A small image captioner, trained from scratch.
Training: normuon at rate 0.002, 7100 steps.
Rows from block 8 of the image encoder, named by matrix and row number. Each number is 50 + 10 x the weight over its row's rms, rounded and kept within 0 to 99. All counts start at 0. After the name is the row's rms in percent of the matrix's.
# pw: pointwise conv (encoder.blocks.8.pw.weight, 128x128x1x1), inputs 0-127
pw.22 091:51 78 61 64 67 58 55 34 44 62 60 37 55 56 44 39 38 49 55 53 44 40 53 39 46 50 32 54 56 44 65 56 36 38 51 54 30 52 41 38 62 49 44 45 45 32 38 56 54 67 41 38 30 41 50 58 45 47 61 48 60 40 44 49 44 49 52 49 39 38 52 43 55 51 42 58 42 59 46 43 47 66 51 54 79 30 61 43 47 35 53 48 43 72 33 54 50 47 63 43 52 55 45 47 54 51 41 57 29 51 40 51 62 43 53 48 47 43 82 52 41 48 41 50 51 49 54 54
pw.23 101:55 41 57 34 47 52 47 58 50 34 38 44 51 58 49 60 51 51 51 36 39 59 39 44 61 44 45 47 57 36 53 46 42 53 56 55 51 55 58 41 37 56 39 58 42 57 39 44 37 52 60 52 43 46 36 33 53 35 45 43 47 47 48 45 68 58 58 47 47 43 50 28 60 74 47 53 50 38 80 58 42 44 43 47 58 64 62 50 49 48 51 37 63 47 50 24 55 71 68 62 73 46 42 46 60 46 46 57 61 52 81 49 65 48 40 67 61 43 39 47 44 49 45 47 41 47 64 47
pw.24 102:50 42 43 55 44 53 58 36 56 49 36 62 54 52 50 52 41 42 44 48 63 43 53 44 55 34 48 43 36 63 66 58 48 50 58 46 33 46 48 50 67 49 53 44 42 47 39 58 45 55 33 52 43 38 44 59 38 63 58 45 51 53 61 35 44 46 53 49 47 41 72 59 44 68 58 38 43 43 37 50 47 58 49 61 40 65 73 38 36 59 51 49 54 63 46 47 48 73 48 38 51 55 39 51 31 23 55 49 55 55 80 69 38 51 46 60 56 56 42 33 46 46 33 43 69 48 65 59
pw.25 089:32 50 56 52 48 39 60 48 60 41 65 49 53 43 48 60 43 47 36 52 43 59 36 50 41 66 52 55 59 37 50 47 52 45 46 52 53 46 49 66 46 36 50 65 38 68 35 48 50 49 46 50 50 55 55 57 43 65 59 55 53 63 34 51 57 36 48 47 61 41 38 58 45 57 47 58 29 35 50 65 64 48 34 67 39 27 50 56 48 49 40 55 49 56 61 38 45 60 28 43 55 62 55 81 59 58 48 34 46 75 60 46 45 48 38 38 59 46 57 40 50 38 58 57 62 53 63 67
pw.26 097:85 64 45 50 60 39 52 43 49 28 64 48 32 49 62 37 54 34 40 43 46 49 61 53 49 57 52 36 52 64 51 47 41 65 51 38 57 45 55 35 41 45 41 45 55 36 42 50 70 67 46 45 54 56 48 45 61 55 48 62 53 48 46 41 37 49 36 46 56 71 48 39 51 56 36 51 58 54 34 46 45 47 44 52 65 54 48 48 49 60 46 55 54 31 45 65 45 59 62 49 29 55 50 59 49 57 47 46 32 46 33 40 28 40 37 47 45 66 62 33 39 48 65 48 52 56 52 58
pw.27 096:46 50 64 56 51 76 48 45 60 48 43 32 56 44 63 44 55 57 35 40 44 52 64 57 76 41 41 46 49 44 55 58 49 31 59 59 64 56 65 60 48 48 44 52 70 63 44 40 43 46 64 54 42 61 51 48 53 66 60 50 52 53 54 47 43 63 47 42 48 48 53 43 55 45 68 57 66 54 42 46 62 49 53 43 48 59 49 57 41 62 57 52 59 37 51 45 60 62 44 49 57 55 24 54 58 71 59 63 65 46 53 68 63 34 46 25 62 42 68 68 53 43 65 42 57 45 49 54
pw.28 093:27 64 39 36 50 58 44 43 37 46 65 50 48 51 41 46 35 48 53 46 50 45 50 56 62 49 35 56 67 53 46 57 53 53 51 58 57 56 27 60 55 62 73 38 45 50 57 42 45 40 44 64 41 49 57 42 54 55 50 53 26 37 40 58 35 54 48 43 56 37 56 46 42 59 43 64 41 55 54 63 54 34 48 59 51 65 60 53 58 62 37 42 70 26 40 56 56 46 45 36 58 49 51 45 50 37 37 42 47 61 62 50 66 42 65 51 65 46 58 51 76 56 66 54 36 64 53 48
pw.29 100:43 38 52 34 31 48 56 53 58 40 68 59 57 45 45 67 68 48 68 53 39 47 56 48 45 52 53 55 58 40 68 42 46 53 42 45 60 48 43 80 49 40 40 63 54 47 47 45 49 50 42 66 64 51 47 78 48 55 51 44 43 36 49 50 66 49 64 61 60 45 45 47 57 46 80 50 35 75 47 50 63 56 46 48 44 57 57 50 46 46 35 47 45 56 38 64 60 46 46 55 29 58 43 40 47 51 53 51 56 53 46 57 73 69 57 37 41 41 45 44 43 60 45 42 58 58 51 58
pw.30 099:40 36 67 56 37 61 63 36 44 53 41 43 53 32 41 35 49 62 61 44 72 49 52 55 77 54 48 62 56 43 50 56 56 52 55 38 43 38 67 54 59 41 67 44 44 38 59 39 45 61 41 51 52 48 44 58 43 45 49 44 49 51 41 59 74 61 72 56 50 48 53 48 54 78 50 35 56 43 33 71 45 46 64 50 53 49 49 49 52 44 40 45 44 47 40 48 56 52 71 68 27 54 43 45 62 50 49 38 52 52 53 45 63 51 37 55 51 40 46 46 44 54 31 40 44 35 45 53
pw.31 096:66 44 69 33 53 56 65 44 53 64 60 62 43 47 56 49 66 42 28 32 65 53 48 49 39 55 29 40 50 63 53 52 63 41 56 53 71 59 56 44 44 54 43 61 43 47 34 49 57 63 54 42 57 43 34 70 46 48 32 73 37 50 44 55 50 45 55 35 43 54 65 41 52 42 62 55 47 65 56 58 42 80 54 53 46 59 42 59 56 50 51 46 44 45 46 62 46 46 54 45 48 58 38 49 52 46 41 65 67 67 54 63 53 49 49 55 59 53 46 44 39 52 58 36 58 41 45 71
pw.32 106:47 50 61 44 38 37 49 42 40 36 51 59 48 46 72 54 46 57 45 50 69 55 36 47 38 50 70 50 48 49 52 43 35 36 46 33 22 42 45 55 51 37 45 30 59 51 35 54 62 49 66 54 42 46 48 57 50 54 54 39 47 58 67 47 41 67 45 52 62 54 60 67 44 63 31 49 63 48 34 54 54 35 43 43 43 40 51 40 54 58 62 60 57 47 73 55 52 55 64 55 47 37 42 53 44 41 34 56 40 64 56 42 66 64 37 51 73 52 52 44 55 39 50 43 50 59 58 41
pw.33 104:66 56 57 42 34 53 55 68 41 38 53 53 59 56 54 59 47 51 50 25 38 41 34 49 34 48 51 50 61 59 44 41 63 73 39 53 61 40 30 45 52 39 50 49 50 49 41 66 64 48 49 38 48 39 56 60 53 41 41 43 49 48 40 51 42 23 58 37 61 40 42 43 31 35 42 59 36 48 49 64 46 48 58 63 52 42 46 55 48 53 54 48 68 70 47 38 72 42 53 51 49 49 38 69 33 52 67 58 44 32 55 42 61 40 56 55 44 46 43 53 45 61 49 52 70 54 52 48
pw.34 100:49 51 55 60 59 41 63 55 43 39 52 52 51 41 50 44 54 58 66 37 30 64 37 61 52 33 46 47 45 41 56 53 36 51 60 48 55 35 71 69 62 39 54 54 44 37 60 50 56 34 57 56 44 52 45 43 48 57 27 53 41 69 48 32 65 72 52 46 47 47 61 66 53 54 43 45 44 44 45 36 47 49 36 49 55 54 35 44 51 60 57 59 55 43 72 51 52 36 36 43 33 44 50 45 64 53 32 52 62 58 46 44 53 46 35 42 55 64 54 38 57 35 48 50 34 66 29 56
pw.35 100:35 54 57 40 51 35 52 69 41 58 57 39 64 46 41 33 40 48 29 58 40 56 37 60 54 57 56 52 54 50 38 40 47 52 55 44 23 56 47 62 38 36 47 40 44 49 56 53 44 46 37 51 56 58 33 37 46 59 51 57 34 52 62 43 35 43 42 45 46 48 43 53 55 35 57 32 38 60 45 48 38 34 61 54 25 53 40 49 44 38 65 44 35 57 56 50 57 42 50 41 48 31 39 48 55 52 67 53 72 42 55 39 67 62 64 67 53 50 49 48 42 46 39 53 50 59 70 55
pw.36 098:41 42 32 48 31 49 57 46 51 46 24 54 56 48 54 56 46 50 58 54 54 55 55 47 47 44 38 58 51 42 57 55 52 55 48 38 43 52 42 63 39 60 50 56 52 63 45 55 46 35 63 62 46 47 62 54 65 63 73 43 43 74 65 52 59 43 51 43 48 39 38 33 48 48 79 59 49 42 52 47 62 55 35 43 58 68 44 38 71 45 46 46 64 59 56 55 48 48 40 39 52 51 45 51 55 48 52 54 44 63 45 55 41 33 45 27 63 37 75 46 62 43 57 70 54 50 46 33
pw.37 108:52 41 29 62 54 51 57 47 49 64 69 60 51 49 47 48 42 53 63 59 36 52 56 50 37 40 51 52 52 59 51 41 49 63 51 58 45 44 48 46 66 40 60 41 56 47 50 61 66 50 41 45 74 65 52 43 52 56 45 46 65 43 63 55 53 70 52 54 59 40 61 38 73 57 61 48 49 40 50 63 52 17 64 44 66 65 48 31 38 54 47 66 26 43 24 38 51 54 38 49 40 41 42 48 68 57 51 36 50 42 61 62 43 51 52 39 46 50 54 58 45 47 56 54 43 50 53 52
pw.38 102:56 68 81 53 59 69 47 55 50 42 44 46 41 41 51 42 41 35 53 53 47 57 56 35 34 54 46 51 61 61 43 41 45 55 57 50 58 38 62 27 48 30 48 48 52 39 55 40 62 52 57 48 51 55 53 55 48 24 51 42 47 57 53 55 44 48 35 58 39 61 47 54 49 44 58 47 59 54 31 64 36 57 66 65 49 47 66 45 54 62 48 45 62 63 46 57 41 59 54 52 45 58 52 50 70 62 40 51 48 53 35 65 35 58 49 42 34 60 72 46 46 44 68 47 54 74 38 53
pw.39 098:38 32 48 45 47 42 48 50 50 60 60 42 66 57 41 54 43 59 44 42 60 63 47 36 51 36 71 47 47 34 49 44 44 51 45 56 48 57 35 48 40 68 59 70 60 36 53 45 60 63 77 41 52 54 47 49 71 54 44 54 52 51 50 52 57 32 58 35 64 35 41 48 55 51 52 60 48 37 40 81 44 26 62 43 43 39 44 61 62 41 41 51 50 50 50 47 48 44 49 49 61 51 61 59 53 39 34 45 56 40 47 40 46 47 56 49 34 47 45 41 49 41 33 28 44 45 60 36
pw.40 099:37 47 64 49 46 46 42 18 41 55 66 68 49 43 53 58 61 65 48 58 54 56 56 51 31 31 52 61 39 51 35 50 59 62 57 60 58 46 41 51 43 49 38 32 49 41 56 41 50 43 61 60 59 50 70 47 39 54 55 39 45 40 68 56 46 53 53 57 47 52 33 38 75 42 49 43 34 66 38 61 48 45 58 40 51 51 67 49 34 46 63 50 54 43 62 52 46 57 52 54 56 47 43 41 45 56 56 57 54 56 47 39 45 44 53 67 85 42 50 51 59 43 43 57 52 34 50 43
pw.41 099:40 38 58 52 60 42 50 48 53 51 64 40 49 69 54 51 41 33 42 40 57 50 53 36 41 57 42 40 52 36 56 41 57 49 47 53 36 48 48 44 55 67 58 62 41 26 51 54 57 42 49 43 40 64 46 53 47 44 45 56 68 39 54 65 37 41 33 45 45 48 53 31 66 56 54 39 70 35 56 39 46 39 48 63 32 47 37 34 45 43 39 52 49 55 41 52 70 47 50 30 45 38 36 63 40 52 43 45 38 49 37 48 55 32 60 51 44 37 42 46 54 44 42 58 80 48 67 52
pw.42 106:70 49 48 55 46 60 53 49 41 51 34 57 45 33 39 43 51 30 53 34 48 32 52 37 52 40 39 56 56 46 48 73 33 50 45 47 52 44 35 48 56 37 49 60 41 35 46 49 33 50 41 56 55 67 37 46 49 50 51 45 43 57 61 39 51 47 59 42 49 32 52 49 62 52 54 64 25 62 54 42 52 55 42 53 56 49 46 41 73 38 47 58 40 47 37 52 62 44 50 32 41 45 53 70 54 51 49 16 53 47 47 49 50 65 42 40 39 57 42 64 40 55 53 64 65 39 62 52
pw.43 094:43 61 61 44 46 33 45 42 57 67 62 50 79 37 62 44 49 43 56 49 56 60 64 46 66 48 63 58 36 54 63 54 49 46 62 45 50 49 56 38 47 70 44 46 48 46 43 46 55 46 61 79 47 55 69 73 58 73 60 40 49 36 52 54 51 54 44 55 50 50 58 47 54 55 58 51 52 39 42 54 65 46 52 44 63 56 49 58 47 51 36 53 70 58 53 43 47 43 51 68 43 51 57 46 54 42 59 51 52 61 50 43 42 37 46 52 44 63 43 69 86 36 54 41 47 39 48 43
pw.44 097:49 51 60 62 41 63 43 43 56 48 56 36 36 64 62 53 44 50 54 61 49 61 56 63 42 58 42 48 73 42 57 46 46 52 51 37 63 63 42 53 46 56 41 49 60 36 45 73 53 72 51 41 48 45 47 32 51 36 49 26 50 54 51 56 44 46 44 45 42 44 60 39 63 73 51 47 55 45 38 58 48 61 44 50 78 57 42 46 35 51 60 44 47 54 59 46 50 46 80 37 58 76 46 47 48 45 54 52 65 41 51 56 38 56 41 70 37 56 54 53 52 43 39 56 36 64 48 50
pw.45 102:57 59 55 66 44 09 58 69 36 40 47 55 54 53 55 36 55 40 58 49 35 39 42 48 43 54 56 41 39 66 61 61 42 54 39 55 51 63 29 35 54 59 56 61 45 44 40 58 46 37 54 38 57 63 55 59 45 48 34 46 58 45 46 54 74 51 30 43 66 50 67 48 54 50 39 58 50 43 55 49 52 56 48 56 67 50 49 56 49 43 43 57 44 63 43 66 60 40 53 59 54 47 42 56 57 49 52 28 37 49 40 48 61 45 63 36 61 57 63 55 48 58 45 56 67 56 47 40
pw.46 092:68 38 42 47 46 51 53 45 60 48 73 49 44 44 48 67 40 42 51 52 49 44 52 56 54 64 40 51 64 62 64 47 57 37 52 34 62 48 45 66 55 53 51 36 47 66 30 45 54 42 62 59 62 45 65 50 64 40 59 44 35 44 31 71 60 49 64 49 47 54 59 40 60 38 67 59 49 50 39 43 47 47 49 74 46 31 50 50 58 58 66 43 45 46 49 50 61 57 62 66 38 45 51 61 48 59 40 68 36 34 58 56 48 43 38 59 44 40 51 49 50 43 68 58 54 61 69 44
pw.47 098:65 69 52 47 48 43 54 47 42 28 52 63 53 57 50 53 55 56 47 62 53 43 51 38 45 55 42 46 52 38 43 56 37 47 35 75 45 39 46 65 38 39 33 68 41 44 48 55 48 45 57 52 32 67 60 56 43 59 39 49 44 67 46 52 63 61 48 51 55 45 60 48 44 46 67 45 58 62 42 73 49 68 37 38 32 57 41 47 60 41 65 49 53 65 37 61 59 51 50 52 52 38 49 54 49 43 60 65 53 45 39 55 40 57 47 37 63 49 56 68 55 59 55 42 55 57 83 41
pw.48 101:41 52 42 42 52 28 35 52 46 40 35 49 38 60 42 50 56 37 54 60 43 37 36 40 68 52 55 46 53 43 66 68 54 55 45 49 36 38 49 36 50 44 36 41 63 55 50 50 64 48 52 45 46 40 51 49 49 50 43 39 39 53 47 46 53 55 55 63 50 41 62 65 60 60 42 45 55 63 67 59 40 54 40 74 27 45 55 53 41 47 60 48 47 58 56 41 49 57 46 40 42 49 43 40 59 61 58 24 46 78 52 63 58 39 37 71 48 60 41 50 54 52 64 38 70 43 40 56
pw.49 094:50 52 41 43 60 76 43 39 59 35 54 48 39 47 41 55 46 39 59 45 50 54 28 40 45 62 63 56 36 45 42 41 48 51 35 49 75 66 47 45 44 46 41 44 52 58 36 60 40 41 51 51 41 42 45 45 46 47 47 60 51 53 51 52 55 50 43 52 40 58 33 33 51 47 42 45 38 59 39 64 33 64 46 75 46 52 60 63 41 61 57 43 47 53 38 41 54 81 45 38 50 50 37 50 48 42 49 62 44 51 52 33 62 38 46 45 45 48 70 27 47 39 53 67 39 34 58 55
pw.50 101:55 45 30 46 54 43 39 42 39 44 55 56 52 54 50 59 67 50 45 51 33 45 62 56 48 51 41 57 47 55 41 44 51 58 57 47 47 55 49 49 55 44 45 51 47 57 51 45 36 42 63 63 45 45 51 56 47 45 50 40 49 40 55 52 57 46 33 39 41 30 70 59 44 63 41 39 47 57 73 54 49 42 58 59 41 50 52 39 47 61 51 61 81 30 47 56 54 52 27 60 69 35 46 37 52 52 56 55 30 37 74 58 60 43 46 84 63 47 59 42 49 54 46 67 38 62 47 48
pw.51 093:42 72 44 49 51 42 38 54 34 49 46 33 62 75 46 48 51 48 35 53 41 53 47 61 57 31 49 54 67 33 42 45 39 32 61 42 42 56 59 49 58 54 46 38 40 39 46 52 46 69 41 60 49 58 68 51 50 43 48 54 54 57 63 43 48 47 60 45 57 36 52 51 43 52 29 61 58 55 40 56 46 74 42 69 55 39 47 53 47 38 46 50 56 48 47 72 46 48 59 49 37 62 40 58 32 43 26 42 58 51 40 47 63 51 53 24 50 42 55 59 49 50 33 50 31 58 48 52
pw.52 102:53 31 46 46 43 51 24 42 32 54 33 48 47 58 68 41 40 47 62 59 56 57 54 70 49 30 60 52 42 52 40 51 54 43 61 44 35 64 57 62 55 46 52 57 51 37 42 46 61 60 52 63 29 60 42 44 49 55 74 51 56 40 40 42 42 52 54 51 33 48 63 68 52 54 76 40 62 77 46 53 53 46 37 42 43 43 48 44 56 56 40 49 44 49 49 47 50 35 64 60 41 64 55 41 51 57 68 56 54 53 61 36 46 52 37 44 41 57 56 60 46 62 52 51 44 58 35 56
pw.53 093:57 54 40 41 54 57 46 40 46 49 31 30 54 39 51 53 60 40 60 58 48 59 57 45 67 63 57 45 53 45 69 45 58 57 38 39 58 51 37 65 34 59 29 47 50 55 59 41 61 34 62 53 57 59 43 50 48 53 27 47 42 51 40 53 45 48 36 40 42 59 43 55 60 48 45 54 56 64 48 60 62 52 42 57 70 45 45 53 59 68 60 32 64 40 31 48 35 55 58 61 28 46 41 35 71 67 42 55 51 56 60 48 54 46 40 51 45 46 51 70 56 56 64 49 46 65 46 37
pw.54 091:57 55 65 48 66 32 61 68 56 59 63 38 48 50 40 55 41 57 41 52 51 31 65 37 66 62 32 44 43 54 36 59 60 46 38 44 38 41 57 44 56 55 40 40 43 48 73 40 42 63 50 37 43 53 49 49 43 57 59 32 48 43 47 49 64 75 63 54 37 71 51 47 54 67 50 47 54 62 39 50 45 50 54 52 65 45 72 49 43 39 53 54 53 41 60 57 43 33 37 51 45 63 31 46 58 52 43 35 50 40 50 37 44 60 44 46 49 61 49 42 51 43 43 75 42 52 49 51
pw.55 105:37 66 66 58 44 60 42 47 40 33 50 53 71 44 40 50 44 35 46 48 43 64 46 41 48 45 57 32 47 33 40 41 56 53 36 48 47 48 39 61 56 48 46 59 56 57 42 38 47 29 65 57 53 41 40 65 52 46 34 41 65 50 51 51 51 47 36 50 60 60 67 37 47 39 51 58 50 37 59 50 86 63 51 62 71 49 38 43 45 61 38 47 62 53 63 49 48 45 57 44 63 46 52 48 51 52 50 47 54 27 48 45 33 45 43 40 51 67 34 46 40 45 44 47 43 57 42 36
pw.56 101:55 41 42 57 47 49 56 38 28 45 54 38 40 60 73 64 59 45 69 35 50 47 46 44 44 45 46 73 56 41 71 44 49 52 51 61 37 49 53 37 52 59 47 41 47 69 64 49 50 26 59 37 40 51 44 50 60 53 61 39 50 77 61 41 55 51 40 44 59 51 47 60 64 51 40 56 64 50 55 51 44 41 51 48 46 50 47 52 49 39 59 53 34 48 52 41 45 48 46 29 51 51 42 48 69 38 37 40 53 70 46 37 54 54 55 40 47 54 46 59 52 61 58 32 48 25 65 61
pw.57 098:57 49 53 61 66 31 42 53 43 59 64 31 54 46 56 48 49 28 40 35 59 43 63 45 42 40 69 56 57 44 52 72 39 62 56 57 43 38 35 49 46 56 62 52 43 53 63 48 47 40 42 60 49 58 52 40 53 53 58 46 61 52 52 54 45 60 52 57 51 44 53 51 43 38 38 45 35 53 54 52 36 59 32 26 44 42 43 54 46 34 56 34 29 45 57 52 50 48 38 51 48 44 34 37 64 38 62 60 46 43 40 32 44 58 80 44 40 64 56 58 69 56 49 48 49 54 52 36
pw.58 096:64 50 56 49 36 72 59 52 52 52 53 66 56 48 58 66 39 54 42 61 42 43 43 50 43 50 59 48 50 48 40 43 52 65 46 43 56 52 61 21 48 59 42 58 49 47 50 52 52 38 49 50 55 60 43 51 59 49 41 35 43 46 78 57 57 55 52 39 46 34 40 46 35 49 52 60 59 42 51 36 36 43 37 50 61 62 46 36 65 57 58 57 41 36 57 49 44 46 40 49 78 39 69 43 47 64 48 57 61 46 60 68 38 53 46 46 41 58 52 67 36 70 59 46 44 41 60 27
pw.59 101:43 56 68 52 45 66 59 53 32 49 46 60 48 52 44 57 60 41 55 34 41 54 55 42 62 49 52 45 74 55 52 22 53 54 41 48 50 27 57 33 52 62 50 49 40 44 55 58 35 45 64 49 47 47 45 51 59 55 47 47 74 54 42 49 50 50 46 40 48 46 39 51 45 52 61 42 56 47 42 45 35 68 45 55 27 45 32 47 60 48 70 43 82 42 61 67 74 51 60 52 45 65 45 50 53 49 61 52 51 36 42 54 62 56 57 46 39 38 60 50 45 52 50 64 49 58 43 36
pw.60 098:60 52 47 51 45 41 47 32 52 45 55 52 43 29 44 54 48 57 48 52 42 56 60 43 53 47 52 49 37 39 52 46 30 54 59 36 43 37 47 44 39 55 35 59 43 53 49 58 52 48 50 52 46 52 61 51 59 61 53 69 52 41 55 52 39 27 39 48 28 51 42 40 64 53 52 50 45 55 46 35 40 59 48 65 44 55 41 44 68 64 39 54 51 43 47 36 45 56 65 67 71 38 22 43 63 70 70 61 36 47 47 50 53 40 33 48 40 52 39 35 53 47 46 40 29 40 61 64
pw.61 106:42 40 42 54 35 45 46 55 47 42 48 57 49 63 51 44 55 34 26 51 39 54 68 36 32 43 43 56 50 45 50 39 32 54 77 61 41 49 36 45 56 48 44 37 53 50 39 49 47 58 52 49 40 59 43 43 53 47 53 49 45 42 60 64 66 43 20 21 52 60 38 42 67 65 51 35 64 52 45 59 34 40 50 53 47 45 41 36 39 46 45 45 52 49 45 47 50 41 46 44 36 70 59 58 57 42 68 57 62 46 63 52 49 45 64 57 63 52 45 32 40 45 44 56 37 51 54 46
pw.62 109:66 30 51 27 55 47 51 53 53 56 79 49 64 54 64 66 37 32 53 54 46 40 53 51 57 39 51 60 53 44 55 49 49 47 42 51 41 40 41 56 56 44 49 45 57 46 47 38 59 48 49 46 37 48 65 59 49 43 42 27 49 48 69 45 33 59 64 61 50 86 51 64 49 41 43 54 50 42 63 52 51 52 30 63 57 42 43 59 37 37 49 56 44 47 53 42 43 44 48 58 49 46 49 53 56 60 49 36 42 34 51 43 65 54 58 49 58 48 68 33 44 44 64 57 45 63 53 32
pw.63 098:62 61 45 53 55 34 37 39 26 56 60 59 47 43 50 62 37 56 69 38 62 45 44 67 35 61 37 35 49 65 54 53 43 41 65 67 38 41 49 54 67 50 35 54 51 58 55 44 49 74 76 45 46 65 49 63 29 54 61 32 52 53 52 42 50 50 58 37 37 48 43 48 58 53 34 43 49 53 34 64 62 61 40 50 71 55 44 64 48 47 64 46 49 67 41 53 38 48 47 46 50 56 47 54 52 40 43 55 37 46 59 30 52 48 59 52 55 49 54 53 47 57 52 53 40 37 48 43
pw.64 103:55 45 47 42 51 61 54 85 44 73 52 50 48 43 58 36 53 46 51 50 46 71 47 49 64 49 33 36 64 74 43 50 41 59 50 64 39 47 56 65 55 55 43 56 40 34 43 42 42 45 44 47 74 44 48 49 44 52 50 33 43 51 63 51 48 53 50 37 64 63 61 38 38 34 37 49 46 46 34 48 42 52 61 57 45 45 37 50 46 39 60 54 33 51 66 36 50 55 33 42 55 41 52 60 62 46 53 54 57 36 44 60 55 59 41 61 38 30 44 46 59 57 47 48 40 37 42 40
pw.65 094:52 58 51 48 51 57 59 37 28 49 33 62 40 41 63 56 56 46 68 57 41 46 55 45 37 45 38 55 62 61 65 47 52 55 55 53 41 46 38 49 53 72 58 52 54 76 69 45 52 49 47 50 55 49 54 61 51 34 44 34 59 63 48 62 54 50 44 47 58 59 54 56 53 54 31 46 41 38 56 46 39 62 48 43 57 55 36 35 41 48 39 43 46 51 59 45 61 48 57 48 64 36 56 46 61 63 43 34 56 67 55 34 43 72 60 39 34 60 49 66 53 49 80 38 62 40 53 59
pw.66 102:37 59 45 46 64 52 58 32 55 37 46 57 43 49 40 60 44 65 61 32 45 31 41 62 62 52 48 57 65 48 39 37 31 39 44 52 39 41 46 59 46 44 26 46 29 62 56 56 67 48 47 40 51 58 50 61 40 47 52 35 46 51 50 47 40 50 52 47 49 62 35 73 54 52 46 52 43 36 46 56 40 45 50 58 53 32 62 43 56 38 37 45 56 68 41 56 65 57 28 61 35 39 30 47 37 41 44 48 51 49 54 42 54 56 38 39 55 36 47 43 33 59 51 48 59 33 51 46
pw.67 101:41 54 53 47 44 53 39 37 48 45 47 50 34 30 46 57 54 38 57 57 40 52 35 60 57 57 53 32 56 37 40 41 41 36 71 42 39 40 40 53 52 61 37 40 50 44 37 35 49 62 48 55 50 57 35 53 58 37 31 53 42 53 66 47 42 37 54 49 54 50 42 50 62 48 27 53 53 42 58 55 54 35 32 44 41 36 48 52 74 39 39 56 56 43 51 72 54 62 71 57 42 55 45 44 56 57 45 39 44 61 73 64 66 36 40 60 61 45 45 40 59 49 47 53 65 42 44 55
pw.68 095:36 57 39 43 37 53 48 46 38 41 55 34 54 51 50 46 50 69 43 44 52 52 53 32 64 72 72 38 60 39 48 37 59 52 29 47 54 44 59 43 55 42 50 53 52 72 52 40 49 57 68 40 40 59 41 65 46 50 68 55 44 71 41 59 44 57 25 69 61 56 46 30 61 37 37 42 61 63 53 53 48 59 41 59 35 41 52 52 51 42 40 42 46 58 50 57 41 58 49 54 42 65 54 54 55 47 34 52 42 49 55 43 41 44 46 39 57 55 37 47 55 44 37 35 42 52 54 75
pw.69 098:64 55 63 40 56 57 45 51 29 47 45 63 45 47 53 49 36 63 56 47 70 42 53 54 47 41 44 70 40 39 64 40 36 52 42 38 42 39 42 42 39 47 53 28 56 60 52 46 49 24 42 36 54 59 55 57 46 59 36 50 49 45 46 40 60 56 43 47 62 51 48 70 56 62 48 44 58 32 52 48 41 59 49 55 55 51 80 43 58 44 64 48 34 48 49 55 32 41 58 40 34 40 51 47 68 52 55 48 38 57 58 56 45 67 49 46 65 50 61 38 49 72 58 43 54 44 69 49
pw.70 108:42 46 41 48 50 59 57 71 58 34 49 43 41 47 55 38 58 51 65 46 69 45 56 44 53 78 39 59 42 60 35 50 53 40 66 43 46 32 68 53 62 46 61 51 42 56 61 43 42 48 48 58 59 47 43 34 41 49 50 44 42 35 37 57 33 61 55 42 53 35 69 55 52 36 59 46 57 46 57 55 49 48 63 65 40 49 44 26 38 33 48 77 55 44 54 49 36 46 62 68 49 55 49 46 51 37 23 59 54 54 58 44 48 35 51 57 52 59 40 42 43 60 47 57 42 46 56 50
pw.71 104:55 55 49 47 58 64 53 38 43 50 44 58 44 62 53 35 63 45 43 49 40 44 47 63 66 47 59 41 57 75 53 48 46 45 44 48 55 46 28 66 64 47 39 47 39 51 36 45 61 74 68 50 36 49 56 52 62 42 49 50 45 71 54 55 59 42 56 52 38 39 65 37 52 63 56 50 46 49 32 36 34 58 57 50 58 61 41 36 57 35 45 54 48 58 49 53 54 48 37 71 74 56 57 34 45 32 63 60 59 66 48 42 32 49 54 58 63 47 50 62 54 49 51 56 49 40 39 37
pw.72 107:58 37 36 64 54 65 57 24 55 43 38 32 35 45 55 40 53 49 51 42 49 32 51 44 68 42 34 44 52 62 42 54 36 68 52 45 55 53 47 59 43 50 41 46 47 42 54 41 47 50 44 48 53 44 48 43 43 47 50 60 44 48 24 49 53 43 44 21 70 62 55 55 44 60 46 60 69 42 51 42 41 27 61 54 32 68 48 38 54 54 60 48 41 62 51 45 42 55 53 48 57 53 61 42 38 54 35 55 45 48 46 62 37 34 58 39 42 46 39 37 54 54 49 43 35 65 62 44
pw.73 100:43 34 58 39 63 37 71 57 47 54 31 47 51 56 63 63 66 44 23 68 44 46 34 58 55 47 44 50 38 41 52 54 62 55 46 42 59 53 48 62 49 36 56 49 37 54 41 47 66 51 54 63 46 45 46 45 39 65 52 62 51 51 65 49 38 35 40 43 62 50 49 31 47 50 68 59 58 76 56 61 46 60 47 36 54 32 38 52 37 43 53 39 47 29 38 40 48 58 53 55 43 40 44 50 33 54 48 44 39 46 59 44 59 33 49 46 39 61 56 36 47 44 45 48 35 55 43 41
pw.74 101:50 41 50 39 35 45 65 36 38 47 43 45 61 43 61 58 59 56 35 51 52 44 60 52 33 65 31 47 63 49 56 36 44 43 50 30 65 41 44 51 46 54 33 52 52 73 51 60 51 33 46 48 60 65 65 59 32 53 58 47 40 46 52 52 37 54 34 32 50 53 66 49 43 40 61 62 34 56 55 41 48 49 59 19 51 36 57 62 61 51 49 49 35 48 55 52 44 39 48 31 41 36 41 47 50 49 48 52 52 29 61 48 60 41 45 49 63 59 60 58 54 60 53 49 55 37 36 62
pw.75 096:49 43 42 62 82 55 72 47 36 36 47 49 42 49 51 46 50 39 61 58 58 38 52 50 55 38 47 38 47 49 43 48 28 78 56 62 42 54 58 68 45 50 38 39 59 58 47 50 52 55 48 38 50 34 53 52 45 50 39 45 55 43 68 60 45 37 57 45 47 45 39 62 55 58 47 46 59 45 44 36 52 50 47 41 70 43 36 51 61 47 70 59 44 60 61 64 49 66 53 45 42 55 55 62 44 67 31 65 67 48 34 60 41 62 50 49 56 36 58 54 52 47 37 68 50 42 46 45
pw.76 098:58 54 50 63 51 64 45 60 33 52 59 44 48 40 33 33 59 61 56 49 44 46 46 43 43 47 46 41 66 36 60 54 55 63 61 45 54 42 58 37 44 44 57 46 34 48 52 30 53 50 43 45 42 52 36 31 51 42 45 50 52 35 41 52 43 48 73 61 53 67 24 65 63 47 47 35 53 60 35 51 47 54 58 44 62 45 53 66 38 56 45 58 43 50 54 60 37 50 50 67 42 47 36 58 63 49 56 41 53 48 36 77 41 38 39 39 47 47 64 37 48 44 61 28 54 48 36 36